Weights of a small sound classifier: depths [4, 4, 4, 4].
Rows from block 8 of a small sound classifier, named by matrix and row number. Rows with one number belong to one channel. Each number is 500 + 25 x the weight over its row's rms, rounded and kept within 0 to 999. All counts start at 0. Numbers have three digits each.
After each channel's rows are labels from the 100 clips, of 14848, where the channel reaches its highest value: "band" is the frequency band that holds the peak. Only what is clearly more common there than usual is listed. The data: short read English sentences (LibriTTS-R). In brackets: how many of the 100.
# convs1: 3x3 conv, stride 2 (model.blocks.8.convs.1.weight, 128x128x3x3, each kernel summed), inputs 0-127
# convs2: expand pointwise conv (model.blocks.8.convs.2.weight, 512x128x1x1, transposed), outputs 0-127

convs1.38:500528432470495519500494495476532449500520524499500500533498513500483515493500500500559501503500494528500499488500500555498500502417490499501524500500500512445500526500543500525458495517500500524527500490485504500500501502500489495500514451506523507500500498497500499484500528500499613500501561496519499500471504584500513476481500500500511498500479500552499500491500421485531501500500
convs2.38:500516500500497500500500500500500500500503499500490498500500498589500496500500500505500474500501381500498503500500500526496500500500479500500499499500500500500500500628489497500500500500500500500500489504500500492500500500500420499499502502427500509499501500502495505500500500500500510500502500500500462499500500500482500498500500505490500500500465500500567503501492497500500504500500
band: 1000 to 2000 Hz (95)

convs1.29:500573505490507430500479645483503575500506515499500500511504579498497513513500500500503554499500478500500500507500499509499500500498483516494498500501500472474501485499508500499501492483500500509491500507502521499500474500500538567500473490470500491500500496514500544474500482500512487500489521475502496500464481545500507508461500540500489513547498500498524500497500505452446500500500
convs2.29:506463500495495500500501500500495540500500500524529533500451645501500500500500504500500484500500500500507494492500500411500521500500502497502520447500500500510500500620519500500500500500500500500500530503500498488500500500500437497498506511505489422492494500498500470501500500500500356500497500500501500499500500502502501543500500500489500500500498505521500501458464499500500501712500
band: 1000 to 2000 Hz (95)

convs1.12:500510459492474474500500502491520466499503474499500500511501491500458483500501500500525485502500518501500502500500500531499500500525485499499499500500500554603500491500529500612500502561500497440489500498521479500500564500501528498500542444533491509500500502479500486459500542500503497500511593501498500500517515516500508527435500499500527484498487500500500500491500485474544500500500
convs2.12:500504500488473500500492500500507500500498497500488500500477498516500522500500500500500461500500497500500474497500500500500500500500500500502501455500500500500500500503490477499500500500500500500493496501500500499500500500500434628519539503502495492500502500470500513496500500501500577500512500500500503500500500500475505500500500487497500500500562492498482500430500505500500547498500
band: 2000 to 4000 Hz (80)

convs1.88:500425474518502490500490523488518529500507478501500500466492508501480527499506500500489486513500480500500508500500500532501500500491483499504518500500500510422500488500484500556496487507500500465464500490458476500500430500499525542500492516508493514500500498469500492524500603499505465500506590472498501500546538481500479481475500497500485495493468500484484500504500427412490500500500
convs2.88:533503500439498500500499500500500500500499500500507499500501480491500461500500500512499463497501433500499481450500500488501501500500500500501501501500500498561500500497560501505500500500500500500500534500500494498500500500500501484537501527491495500500527500494500486498500500500500617499499500500500500499500500494496500508500500523499500500500444508503500500460502499500498398428501
band: 2000 to 4000 Hz (56)

convs1.20:500477467638511523500466504569492488500541534502500500523500490500498471483500500500488503501500538500500500510500500501507500500466479500505446500500500504546500535500551500477497523452500506516442500490473509500500575500500500499500502497513495491500500510485500506524500509500500510500512528507490498500497467486500481522518500500500496496506490500441501500476500493606541500500500
convs2.20:504407500499370500500500500500500500500501500500490499500498501527500506500500500519502495500500466500499502490500500504500500500500498500500492517500500500498500500510503499499500500500500500500500506500500489503500500500500486434500426489436500550500501500500500491491500500495500452500495500500500501500500500500446531512500500500490500500500346502503500500507500430500500513500502
band: 2000 to 4000 Hz (53)

convs1.18:500499495442496500500485537485492488500489513502500500500502495503468495501500500500493512499500534498500499507500500480501500500455625491491533500498500492391500496498482500473496496554499506516515500514566491500499440499501483548500501482501499523500500501500500519516500498500500505500487571505461504497507493518500491536472501547500508576529517500527541498492500501489451500500501
convs2.18:464462498500449500500506499500500500500497504500497496500503502500500500499500500497500502499501497500483531490500500477500500501499534499455491502500502500500500500504500500457500500500500500500500499483500499501500500500500494487489488505499499494495494500505500524502500500500500487500499490500498501499500500505501500502500500501509500500500509500499501496507417500499500508560500
band: 250 to 500 Hz (100)

convs1.23:500492516429508455500498495528477541500494522500500500501500490507541460496500500500463499499500530502500500523500500462505500500498494500496494500500500506479500507500552500522504484532500500498509500508561512500500559500500490496500487494533500499500500501512500498626500474500513538500497572522414499500469482567500485500522500499500497504501486500548499500545500505456446500500500
convs2.23:475486500499481500500499515500499500500492509500507500500500499577500503500500501500500502500501610500500537498500500481500500500500511500494492492500500500508500500501492501500500500500500500500500501501500458499500500500500541610508514413497500509500510500504500500499500500500500498500500500500500498496500500500493503497500500500487500500500452450500500498501525430500500482496500
band: 1000 to 2000 Hz (55)

convs1.2:500427489468457468500522492521493504500484493500500500439498495516492556488500500500506494484500489490500501503500504498501500499494497498505409500499499498471500512495466500447612485464500499525485500496525559500499529500500507480500520549527500507500500516504500493473500513500502511500505487494449510499499503486500533475399500498499493500494460500506494498494500515425492499500500
convs2.2:526500500500500500500510501500511500500424499500501500500499487487500496500500500501494510500499487500500485500500500505500500500500501500470432497500500500530500500483494550504500500500500501530501526432500502496500500500500464514501513500527501538499502500495500503498500500500500500500497500500503501501500500507499500501500500501500500500500451501500479500511509499500500594491495
band: 1000 to 2000 Hz (72)

convs1.73:500480477547505460500504484501492537500513510499500500523492576484514525493503500500533496493500525496500498492500500498497500500493549500502518500546500502482498504567477500513543499537500498481518500489564580500518464506500486486500487492502499491542500513505500475527500521499501519500490420483486500565521494503500509439539511482530536536484489500556492527557500555511472500500493
convs2.73:556498504500587500502494500470497501500506500502509507473517490470500497501500495501502500498500500498503495495500500500500500499500488500488514500501500517500500473539473494468500500497500491510501546506500500494500500501500526536500493495499500510501501500505502496499500500499500482500488500500495502518500500500500500496500500458498500500500496489504498500500487497494500506505617
band: 250 to 500 Hz (100)

convs1.92:500561509540520409500505507537513503500500459500500500503501511500503486499500500500499502521500499494500500504500500475499500500501500502523483500500500497468500504500494500649503503475500501484495500511505507500500511500500480493500469451477500499500500500497500500513500494500498483500501495503462490500556471523500491490470500501500524500490480500467497500507500628565469500500500
convs2.92:500487500499501500500500500500500500500500498500501500500499500497500500500500500500501497499500499500500472495500500494500500500500478500501635556500500500495500500499500514502500500500500500500500489482500500570500500475500488709500608514492498501500498500501500499498500500500500516500511500500500472509500500500472501500500500496504500500500544496500505500758478426500500469498500
band: 4000 to 8000 Hz (57)

convs1.7:500517525478516491500522503485511584500511468497500500546490493499504493480500501500483501503500377494500488552500500481498500500488437501499530500500499487483500479500426500445497444492500502434521500493471529500500534500499521465500472487472499470499500502480500490486500474500534427500505449517493494499534462489500487504478500497499488484513473500468488500528500480485499500500499
convs2.7:496440501509499500500478500500500500500501500500491501500500501500500536500500501499499586499500499500504500501500500505500500500500607500501433503500500500500500500541494504514500500500500500500500504500500527503500500500500479501504561500530498503500495500504499497501500500500500503500500503500500504501500500500491499497500500566498500500500511504501479507503451502500500491508500
band: 2000 to 4000 Hz (51)

convs1.11:500470499504484502500532506475515504500504502501500500495499494500466545502500500500475501497500474499500499495500500522497500500478502500498441500500500500443500469500567500449489502482500500504436500496518465500500485500499517493500498487500499498500500500478500500431500520500496572500498443458487498500492497592500493480554500500500471507495511500538501500471500589415558500500501
convs2.11:451492500501446500500500500500500500500488498500521500500498504517500495500500501511500520500500488500500479492500500494500500500500500500489552500500500500500500500606465515498500500500500500501500517499500501498500500500500501500498497499485500496500511500509500456500500500500500542500497500500500490497500500500495500500500500478500500500500567500500506496497491499500497501517500
band: 1000 to 2000 Hz (87)

convs1.116:500414532502492525500512501505505505500505465500500500493497511497476507499500500500548501499500478502500500500500500468499500500536490500494519500501500512487500511501540500391507493410500500449517500483465514500500520500500508489500478499465500498501500501544500501533500499500501387500508428490433501502504495482500490513452500498501505501502488500471499501526500469449511500500500
convs2.116:529556500499444500500501500500500500500505497500495504500500500492500499500500501500498510500500446500508504468500500453500500500500453500551507496500500501501500500493491487470500500500500500499500507500500499542500500500500364495500525509503500473500500500500500500500500500498500507500460500500500476499500500500499500473500500535514500500500495499494501500502508461500501466520501
band: 2000 to 4000 Hz (65)

convs1.39:500473537613489450500486504488492566500490505500500500564494490499492502503499500500499500491500516506500500490500500504498500500579476499502444500499500482458500490500453500503496488521500500477465500500500495500500424500500471508500510552520500477500500495493500500480500502500492442500500437501564502500475494468500534523586500499500495487503476500494500500492500462518515500500500
convs2.39:498507500509540500500500500500500500500496494501517501500500485481500498500500500506502553500500469500500527528500500484501500500500516500466462377500500499504500500504524514499500500500500500488505523500500500498500500500500636497535500535490500494500502500516500576501500500500500472500513500500500502500500500501501500500500500501501500500500543494496523498492493521500500509494500
band: 4000 to 8000 Hz (87)

convs1.100:500461482484503625500525458468514486500467477499500500510496442491514451509500499500475502475500469528500500484500500458496500500473550500497533500499500501573500517497518500509514538479500497538463500496487477500500511499501466471500481466547500508500500500522500502422500459501479526500504448539484499499489527493500518475438500505499476507503492500509502499480500547520515500500500
convs2.100:457494501501493500500500500504500500500593500500494500500500500512500485500500500494532429500502415500500484387502500505500500500500418500512439503500500500501500500487513502495500500500500500499499499510500500499500500500500505410497500506500499442510504500517500506500500500512500473500500500500500488506500500500505500446500500514507500500500545499506515498500499542500500503501500
band: 2000 to 4000 Hz (60)

convs1.48:500448515488493461500510552495493482499481453500500500538502492511517506464499500500526498506500508505500501495500500538499500500514499500504521500500499511495500543500514500483513474426500500466557500482488504500500466500500499529500507501504499506500500502464500502609500501500498455500501543472472506500458485502500569408564500500500463520503456500511501500457500470447509503500500
convs2.48:432564500501507500500500500500500500500505483500464500500500494524500500500500500500511542500500503500500498501500500500506500500500486500447494501500500500454500500438450496500500500500500500503500498501500555499500500500500473502494492512485495540500520500500493500500500500500500494500488500500500609501500500500507500504500500454499500500500500495500496500577496610500500501500500
band: 1000 to 2000 Hz (92)

convs1.0:500502491452489459500479418512515446500498507499500500507497489500556464490500500500578502498500516513500499495500499492499500500439485492500526500500500479525500538490524500474470495533500500502508500500617512500495514500500500479500501495533499497496500496547500492497500492500491457500499443511406498500482475454500487486499500494498495482498507500454492498469500450464487499500500
convs2.0:522487503524493500500497500500500500500501500500499499500504454501500545501500499575496455497500496500499415516500500485487500500500558466472426503500500500496500500546505478503497500502500500500500503503500500514500500493500554528500502494565498477505502500506480500497500500500500477500504500500503501500500500507499508506500500503521500500500492499500500500527502555500500367499499
band: 2000 to 4000 Hz (62)

convs1.127:500516480483496431500491488573482472501490480500500500468502446497467512511500500500449494515500468502500500495500500550502500500532514500497551500500500493472500531501512500485490489502500499515508500509531508500500396500500481503500457537462505481500500500469500500519500501500500517500496511508525502501537391417500493458497500500500485481500488500507500500507500560485453509500500
convs2.127:437471499500511500500500500500488500500521501500506500500512500494500489500500500500517491500501481500500522497500500515507500500500499500500520501500500499494500500493541420516500500500500500499500507504500500489500500500500446376501502512504500516500452500500501495494500500500500419500510500500500467504500500500501500497500500468514500500500464500500499496484506436500500488500500
band: 2000 to 4000 Hz (81)

convs1.120:500477467560558557500528497450508454500502499500500500520499493498479472497500500500514505505500477517500499491500500487496500500477485501501578500500500496449500497500612500480495482464504499470529500509532504499500537503500509510500482470495501501500500501499500501588500505500498509500503501453472496500543488574500476544423500500500503496505488500520500500504500474475533500500500
convs2.120:485500500500515500500501500500500500500444498501499500500501500516500503500500500500500569500500506500500595498500500490500500500500494500533512511500500500500500500502517470500500500500500500490500520500500500506500500500500570506487502543493496501500443500525500491500500500500500495500500500500501500505500500500481499541500500493505500500500469504497499494498511536500500387498500
band: 1000 to 2000 Hz (51)

convs1.82:500443532491543636500511461492484486500487442499500500509499443498508504497500500500487522491500519499500500522500500517501500500449547500509512500500499508459499482500468500494484476469500508476538500501457490500500481502500480501500521547485500522500500500509500513566500456500503490500496514494480502499574516495500506595476500503500495511532507500502512500539500503492477500500500
convs2.82:407511502501498500500509501500500510500511500499502500500517478503500526500500507500499492500494501500500527461500500487500500500500498500483504627500500500498500500468487469499500500499500500499500511500500498500500500500500553451500501389467494508499499500500498525515500500500500646500506500500506424500500500500488520500500500617481500500500495500460470502497503415500500500481500
band: 1000 to 2000 Hz (75)

convs1.108:500602452508492439500516486536521424500492524499500500498500488497528504517500501500506496511500525498500500505500500506494500500455498498500461500501500502556500482502548500473501497467501500471545500498470491500500567500500488480500495459504499489501500502527500506576500508500498511500506504502446503501470480458500500482441501500501498497498472500504495501536500409443471500500500
convs2.108:473497500501496500500500499500500500500499496500454500499503496507500496500500500501500414499500514500500499462500500494500500500500500500496438462500500499503500500455494500501500500500500500500501500499500500492500500500500499505501450500497500472501504500494500526497500500500500496499507500500508500500500500500499501499500500499532500500499475487500501499499500503500500554507500
band: 2000 to 4000 Hz (53)

convs1.55:500483514502591381500526504482523498500484496500500500495500509500486488498499500500499500493500549498500500487500500489500500500492501500501494500500501500509500474499541500561479541528500500497529500497518500500500415500500497499500549489498500473499500493451500500517500460500498474500493531520576502500458489494500487504469500500500499481499624500508497499507500506506490497500500
convs2.55:527459501503513500500500500500500500500497492500499500500506504502500498500500500505497627500499520500500544416500500488499500500500491500441498503500500500499500500457507503500500500500500500499500494512500500495500500500500482511484562500401532499500504500498500440500500500500500401500444500500500497500500500500501499481500500500498500500500482500499500497525500500500500582498500
band: 2000 to 4000 Hz (77)

convs1.124:500423522584538633500498492490497493500504503499500500503479452491504437488500500500509500482500472497500500492500500483497500500531569498493510500500500498488501478499502500501483477481502500469528500484469489500500416500500488509500494497518500504500500499468500507457500476500493465500495458491504495500490489450500509538453500500500515524500543500507503500506500466550523500500500
convs2.124:528515502505500500500500500500500500500526511500488500500458500555500498500500500553500509500500505500500511504500500530501500500500572500470478492500500500497500500485500525500500500500500500508500499504500499474500500500500544502505449502489500469500500500514500500500500500500500483491502500500500507504500500500497500509500500547503500500500459492500509500538512549500500480506500
band: 2000 to 4000 Hz (69)

convs1.84:500583476462473470500483481506507418500502529499500500489498492494485519503500500500514499490500478495500500514500500546490500500521521497501441500499500499671500509500491500497471503483500500529522500500520486500500454502500496482500528550487506497500500501522500494478500486499498533500503446536537500500471529511500493465463500500500506509496513500518499500493500509481471500500500
convs2.84:500506500502494500500497501500500500500529497500511500500500501478500518500500500495499340500500488500500497504500500500500500500500500500513530636500500498507500500486506501502500500500500500508500497499500500494500500500500552520500507552504499501500497500506500464502500500500500497500502500500500500508500500500495500568500500455491500500500472489500504519498500470500500503485500
band: 2000 to 4000 Hz (63)

convs1.16:500474509569484502500529478494467595500513488500500500539505491494495484491500500500470499497500504508500497512500500555499500510552467509498479500500500503518500486500468500499502500438501501453511500508515504500500572500500481509500504506487497498497500499537500502534500517500504427500493463549560500500484471543500565474473500501500523510507486500483500500522500505514390500500500
convs2.16:464623500499575500500500500500500500500518500500507500500500500513500482500500504501500531500500446500500600495500500483504500500500632500500479404500500500506500500408537484475500500500500500499500499502500533502500500500500501498496508500569500499500499500494500515499500500501500633500531500500501498494500500500485506495500500513499500500500500503500472497502501538500500498491499
band: 4000 to 8000 Hz (99)

convs1.28:500490471491493495500498396487489465500499493500500500497499445508489490496500500500505512513500552511500501497500500485500500500465597513499518500496497493431505533486516500541505454509500497519501500498591502500497463500500479422500503472492496494496500505492500524527500486500474533500496432484482483491512502506500475532469499509487514555532501500503522500468500550518481500500500
convs2.28:473495500500536500498501500501507500500499502500500501497500493501500501500500500554493488500501512500446515496500500530500500500500551500458500463500499505500500500491510496500500500500500500500500500500500500500500500500500495509507506499498500503500498500500500500500500500500500529499501500500500500500500500444483500492500500500484500500500503501502499501504499513500500504477500
band: 250 to 500 Hz (100)

convs1.83:500480496475524548500503486450466533500490484500500500479499447500476499486500500500526500515500472497500499475500500516499500500451496500490472500500500465464500485499551500465489504532501500517446500489542480500500440500500486499500485460534500500500500479501500501379500451500498497500492559503474502499442524527500505507478500500499479496502471500533500500444500446451550516500500
convs2.83:500496500500528500500500500499500500500519507499516500500497504565500499500500500501482533500500599500500492499500500478500500500500515500533532515500500501453500500500500522489500500500500500485500546500500500497500500500500538383500481490487498495500509500504500562500500500500500508500499501500500501501500500491497491503500500524518500500500508503504496501490500614500500656503500
band: 4000 to 8000 Hz (62)

convs1.4:500547528518453448500501532507536514500502515502500500485501473497508516494501499500447496500500476485500501508500500486500500500477517499497484500499498517480500488500537500526485506554499499501488500523463465500500423499499528497500442572459498520499500503498500495499500480500504435500499533477494500498595530466500472484549500497500507502484457500505494500533500561494411500500500
convs2.4:494498500500500500500501500500501500500518512500496500500504500497500498500500504500499490500500549500499519506500500412498493500500523500494496496500500500502500500454485523500500500500500500500497500506500522502500500500500596409526500587492500506500500500497500490499500500500500453500522500500500517499500500500494494480500500500490500500500504499492475500505499514500500514445500
band: 1000 to 2000 Hz (68)

convs1.45:500431454556530511500499457473505443500501389501500500532498495498499520483500500500497503494500496507500502500500500570497500500460478500501515500500500494463500505499490500473508500448500501512527500497451501500500499500500483484500471540523525503500500499481500506394500493500498510500503465475573500498488524534500518485511500500499491498507461500545503500488500463498549501500500
convs2.45:500528500500342500499501500500486500500540499500523497500499500586500469500500502500511436500501511500496494505500500452500500500500499500494500483500500501507500500503500495500500500500500500500492504493500500566500500500500487504501505499456504465499496500498500499514500500500500513499500500500499499500500500500500500501500500508448500500500553490500509500521494709500500489500500
band: 4000 to 8000 Hz (58)

convs1.56:500455508489503344500488470495493471500503536500500500513503465507526493489500501500470498475500498501500501492500500494500500500473516497499470500500500497558500449499513500481498511498500499504548500511448476500500554500502503497500558465470496495500500501497500497443500503500501508500496496521546496500507462483500492487454500498500497502497574500485498500508500460468429501500500
convs2.56:527402502500436500500510500500500500500529500500489504500494499519500523500500500522502480500500618500500403548500500501500500500500504500508514503500500500536500500479500536496501500501500500500500549557500494515500500500500594500521500499500501429500499500500500495500500500503500508500500500500510503511500500499503500542500500538502500500500532485499498519467498504500500548498501
band: 2000 to 4000 Hz (94)

convs1.76:500569510464480505500491612538502504500514503498500500516501517498507486497500500500508498479500443492500498492500500459497500500482490500507483500500500502509500518498471500473465530560500498513501500497553465500500465496498539525500496437562512488498500491573500499500500458500499495500503531492467519499452501438500507439459500495500509513489438500468498500499500459497493499500499
convs2.76:501485500500503500500500500500500500500503500500504500501522500470500550500500497501499432500506484500500510502500500472503500500500496500500534517500500500488500500491387492501500500500500500500499499500500499499500500500500635500499500537494511499500501500503500506512500500499508389554502500500499511506500500500504503498500500499521500500500468487457502500468500454500500503499500
band: 1000 to 2000 Hz (88)

convs1.126:500558540534481501500489524580524486500507480499500500509500515499495467501500500500454495520500553491500501539500499485500500500491505511492528500499500504490500505499410500507471476503501500533587500475500477499499495501500456530500512458487496503500500500512500508603500482500517492500500520478503504499501511498500486500462500499500458510505515500583528500548500462544462501500500
convs2.126:510502500500569500500500500500500500500492492500516500500500500506500509500500506500499515501500504500499426525500500624500500500500497500474474464500500501538500500486501494489500500500500500500500501500500499500500500500500500477500516495454500510500499500493494657501500500500500496500511500500500501496500500505490498493500500439497500500500483501501497501508500385500500388512500
band: 1000 to 2000 Hz (53)

convs1.121:500571480510504569500501511504526485502450503501500500486493491506507462511502500500487500470500467483500498498500500461498500500497493500501472500499500509548501462499507500504508497494500501528516500496528484500500648500500503495500464475491499487505500500504500498520500476500496502500498472467495500532481478468500490528536500495513493486484480500528492498456502572525606500500500
convs2.121:468493500501480500500499477500500500500499499499502501500493501509500503500500521497500499500500529500501494497500500478500500500500502500487500499500500499508500500497556500498500500490500500493499495500500467483500500500500563529500523500509500499495498500494498485502500500500477515500488500500500546500500500499379500538500500507510500500500537491500494499502502510500489520510499
band: 2000 to 4000 Hz (88)

convs1.123:500492513536489401500492491454476532500495499501500500502498492500507454509501500500451499515500536506500500506500500558500500500533536499498462500500500457516500538500473500538501552499500494489532500482495498500500521500500489500500516537463506496500500546495500499476500478500503421500499537558612501499462504502500498494496500498500479527489522500498497500495500526523420501500500
convs2.123:540438500500500500500500500500499500500559492500499500500503502543500552500500500495500430500500642500500476498500500471500500500500495500501369499500500500503500500467422500503500500500500500500500598500500500501500500500500587506499485506443500510498494500508500500501500500500500507500499500500500526498500500500502501456500500511503500500500483502501500490498523453500500628509500
band: 2000 to 4000 Hz (69)

convs1.74:500560496454487479500495567535506476500471537501500500481500514501537534509500500500517499505500508500500500499500499465503500500466491501499530500500500495526501511500471500554507478433500508509507500496448438500500532499500510522500509494468500496500500500510500500459500483498508363500499442498434498501448485515500518483497500501500504509503497500517497500567500485464508500500500
convs2.74:496474500499463500500500500500500500500486502500494500501485596475500497500500499500487499500500410500500548490500500496500500500500484500520500433500500497497500500497477496485499500500500500500499500500500547506500500498500417435492518499483500565500522500500501498508500500500500491500494499500502500501500500504520502497500500463526500500500554505499501505483454530500500426560500
band: 2000 to 4000 Hz (60)

convs1.66:500426465493522415500515501425498507500504502500500500500500495500489477500500500500488496491500480502500500481500502499501500500465500498499554500500500498504500455500526500611500502517494502513526500507595509500500498500500515513500516492567501502500500492502500497528500493500501409500507425528477499500448508534500504511518500500500516503499529500473499500486500493515485499500500
convs2.66:491542500500500500500499500500500500500501509500484497500498500471500499500500501501509616501500500501497449489503521499500500500500500500494499375500500499533500500502535503497499500501500500501500500500500492499500500500500463487500496508525507501500500500509500505500500500500500492500505500500500512499500500500486500503500500457497500500500563501507502500461504590500500491500500
band: 2000 to 4000 Hz (95)

convs1.70:500428565480468492500510416481481491500496463499500500543499479500481507507494500500484520494500444512500499515500502530500500500537577511491479500500499485551499520501483500477507501491500501485493500500481549500500450500500508482500397482503502497503500502474500531488500473500499437500497473470543503501518471465500567503521500496502517501497490500496535502535500505452504505500500
convs2.70:425589498500502500500500500497499489500497500499540468500500500518500500500500497424497486500497463512496496501500499499500500500500576500501516487500500501487500500511557500457500500500500500510500500500500500538500500500500492445502488519489500498500505500483505467501500500500499485500495496500514492502500500550501499494500500489500500500500395502500495502502484437500500490500496
band: 250 to 500 Hz (85)

convs1.36:500455521425500540500512489503490533500470493499500500479500449498506512488500500500480483494500544496500500498500501529501500500480497495508520500501500540390500544500419500593545430547500509524510500520461513500500491500500549492500491511490500490500500510505500501468500422500515535500479496469511496500520498486500514505546500500500497502479505500491499500494500508479488499500499
convs2.36:512472500500535500500500500500500500500522498500524500500506501444500520500500502500501411500506480500500526504500500420500500500500499500494498499500500500495500500453502519495500500500500500500500469497500500500500500500500478420493527501514500494499516500505516421500500500500500527500495500500500499496500500500500500579500500504486500500500468502500500501556498444500510517502500
band: 1000 to 2000 Hz (62)

convs1.113:500419473473532523500476494460494502500503463500500500506507521511499520495500500500468496521500487504500499482501500521496500500507522500505440500500500504440500540507550500635542508546500500489463500497494518500500590500500479507500493518503496545500500500483500500500500494500501451500501502493514499500526468534500500485453500502499502504497453500494499500472500525500434499500500
convs2.113:483475500499463500500499503500500500500497500500499500500491501506500450500500499493499501500500528500500474426500500500500500500500514500500500499500500498485500500507503497504500500500500500499500456500500500497500500500500513506498500509491497503500500500504500498495500500501500604500482500500500500499500500490501500498500500493514500500500474496500502501561531451500500501503500
band: 1000 to 2000 Hz (51)

convs1.81:500535501401488463500502500510519510500502514500500500489500511502500510498497500500519494505500499506500500492500500508502500500561483500502498500500500492488500524498485500401487465515509501535454500505489505500501459501500490514500529506505487497500500506527500500543500474500505486500494519438415502501505452473500519502634500500500508498498481500489497501501500517426490502500500
convs2.81:501663500505494500500500500500501500500506501470492503500501502496500498500500499497496521501500504500501475606500500492493536500500499500505487509500500500531500500537492493499500500500500500499503485494500499478500500500500438499495494503501494499500504500500516474495500500500500500500493500500500466512500500500499472514500500516498500500500501602499494495451485413500500559499500
band: 4000 to 8000 Hz (89)

convs1.44:500535440465491501500549479488498527500499477498500500479504535510557501515500500503521500488500598512500503506500500510499500500496500500491547500500499504448500537500507500524521471419502500509549500536502525500500429500500518487500521513483507502500500501531500500423500544500501445500501483430496504500474488496500481501427500497499506490499514500463501501510499463525529500500500
convs2.44:497527500495551500500499500500500500500469506499496501500496500503500483500500502500496499500500449500502459491500500533500500500500489500502501585500500500493500500588500521501500500499500500500500497500500500504500500500500575511489502485549496502506520500517494494512500500500500499500499500500499510511500500495447500500500500499497500500500461504496494499506523500500500375503500
band: 2000 to 4000 Hz (57)

convs1.19:500549480500519492500509469526493490500480554500500500537506502497467492495500500500434499497500588502500500487500500497505500500598456493499469500500500490479500522507516500488554485507498501491522500483552541500500547503500519495500538552488500471500500502470500494507500538500499465500501415541509493512514463529500502552552500495499518508498505500523493500461500457490462500501500
convs2.19:466505497501482500500500500500500502500492500498439499500492499485500486500500498500502502500499524500500548500500500498500500500500500500494485613500500501441500500510497505500500500500500500499500494485500500499500500500500526512500504494495500499500485500448457506500500500492500500491513499500497512501500500500473501499500500501500500500500487438501514496376499513500500478498500
band: 4000 to 8000 Hz (76)

convs1.49:500548525526499491500496497512503502500494494500500500497498507499540450502500500500504497497500459484500500524500500521503500500495482502501529500500500510510500511500525500429497484563500501571518500499556494500500530500500504503500465409508506540500500500523500499444500505500501591500499589464541503500448483491500476506418500499500489493504479500507498500525500525478465502500500
convs2.49:447492500488505500500501500500500500500504504500503500500505500500500556500500502500499572500500569500500505494500500521500500500500512500474499502500500500524500499504497496494500500501500500502500501501500500500500500500500478486514499459516500468500506500529500491516500500500500441500519500500500459497500500501486500505500500573502500500500558504492491496544500512500500496500500
band: 2000 to 4000 Hz (96)

convs1.110:500489457468500484500501492488524468500504569500500500497500504500499505495500500500512500489500621501500500489500500501501500500518499499494480500500500517514500493500580500496489518587500501481531500491566490500500530500499498496500536433514500504500500498478500500476500518500498425500498489527536491500481563530500481499448500500500524502498570500486501500478500449491489500500500
convs2.110:503498500499535500500500500489500500500493499500490501500459527507500490500500496502500509500500510500500541515500500480500500500500502500497513656500500500506500500486478504500500500500500500497500504500500500495500500500500485513500501500508500606497505500518500468499500500500482482432499500500498603498500500500488500510500500516486500500500468503501500494523505418500500526503500
band: 2000 to 4000 Hz (64)

convs1.107:500453478467484464500578460513489485500482525500500500505500498502528479520500500500490499436500516499500503505500500501502500501475471500504485500500500494534500498498567500458505418493500499559496500523572511500500577499500494495500497481521500462500500497506500501482500486500499481500506455509461502500552515462500493488481500497500501463501526500473502500535500602486542500500500
convs2.107:486492500501503500500500500500499500500501498500519500500500507464500508500500526500501439500500562500500510469500477515500500500500449500505495508500500500553500500502497511499500500500500500500501500499500515530500500500500509466501506502498501500503409500501483492501500500500500520500480500500500539491500500500497500523500500474507500500500528499513503494526507541500501507495498
band: 4000 to 8000 Hz (60)

convs1.57:500491504459476451500473565572494500500501519500500500489503513500500489493501500500450501483500509495500500504500500462501500500469506499497426500504501549461500512500527500456551506474500499521449500487556525500499478500499527492500495468451510480499500510488500500527500445495510428500508493512549516499573485509500474520439500497500462499502482500504501500494500469450444495500500
convs2.57:506506501494501500500500499500499500500425499500505501499501553495500518500500500468500500498500484500507499500500500500500500500500513500509542504500500501493500500521492502502500500500500498500502498439500500504500500500500520390475524516500500491500500500499500539499500500500500576500560500500500497499500500500524506499500500497499500500500501482500484502543500490500500499519500
band: 1000 to 2000 Hz (71)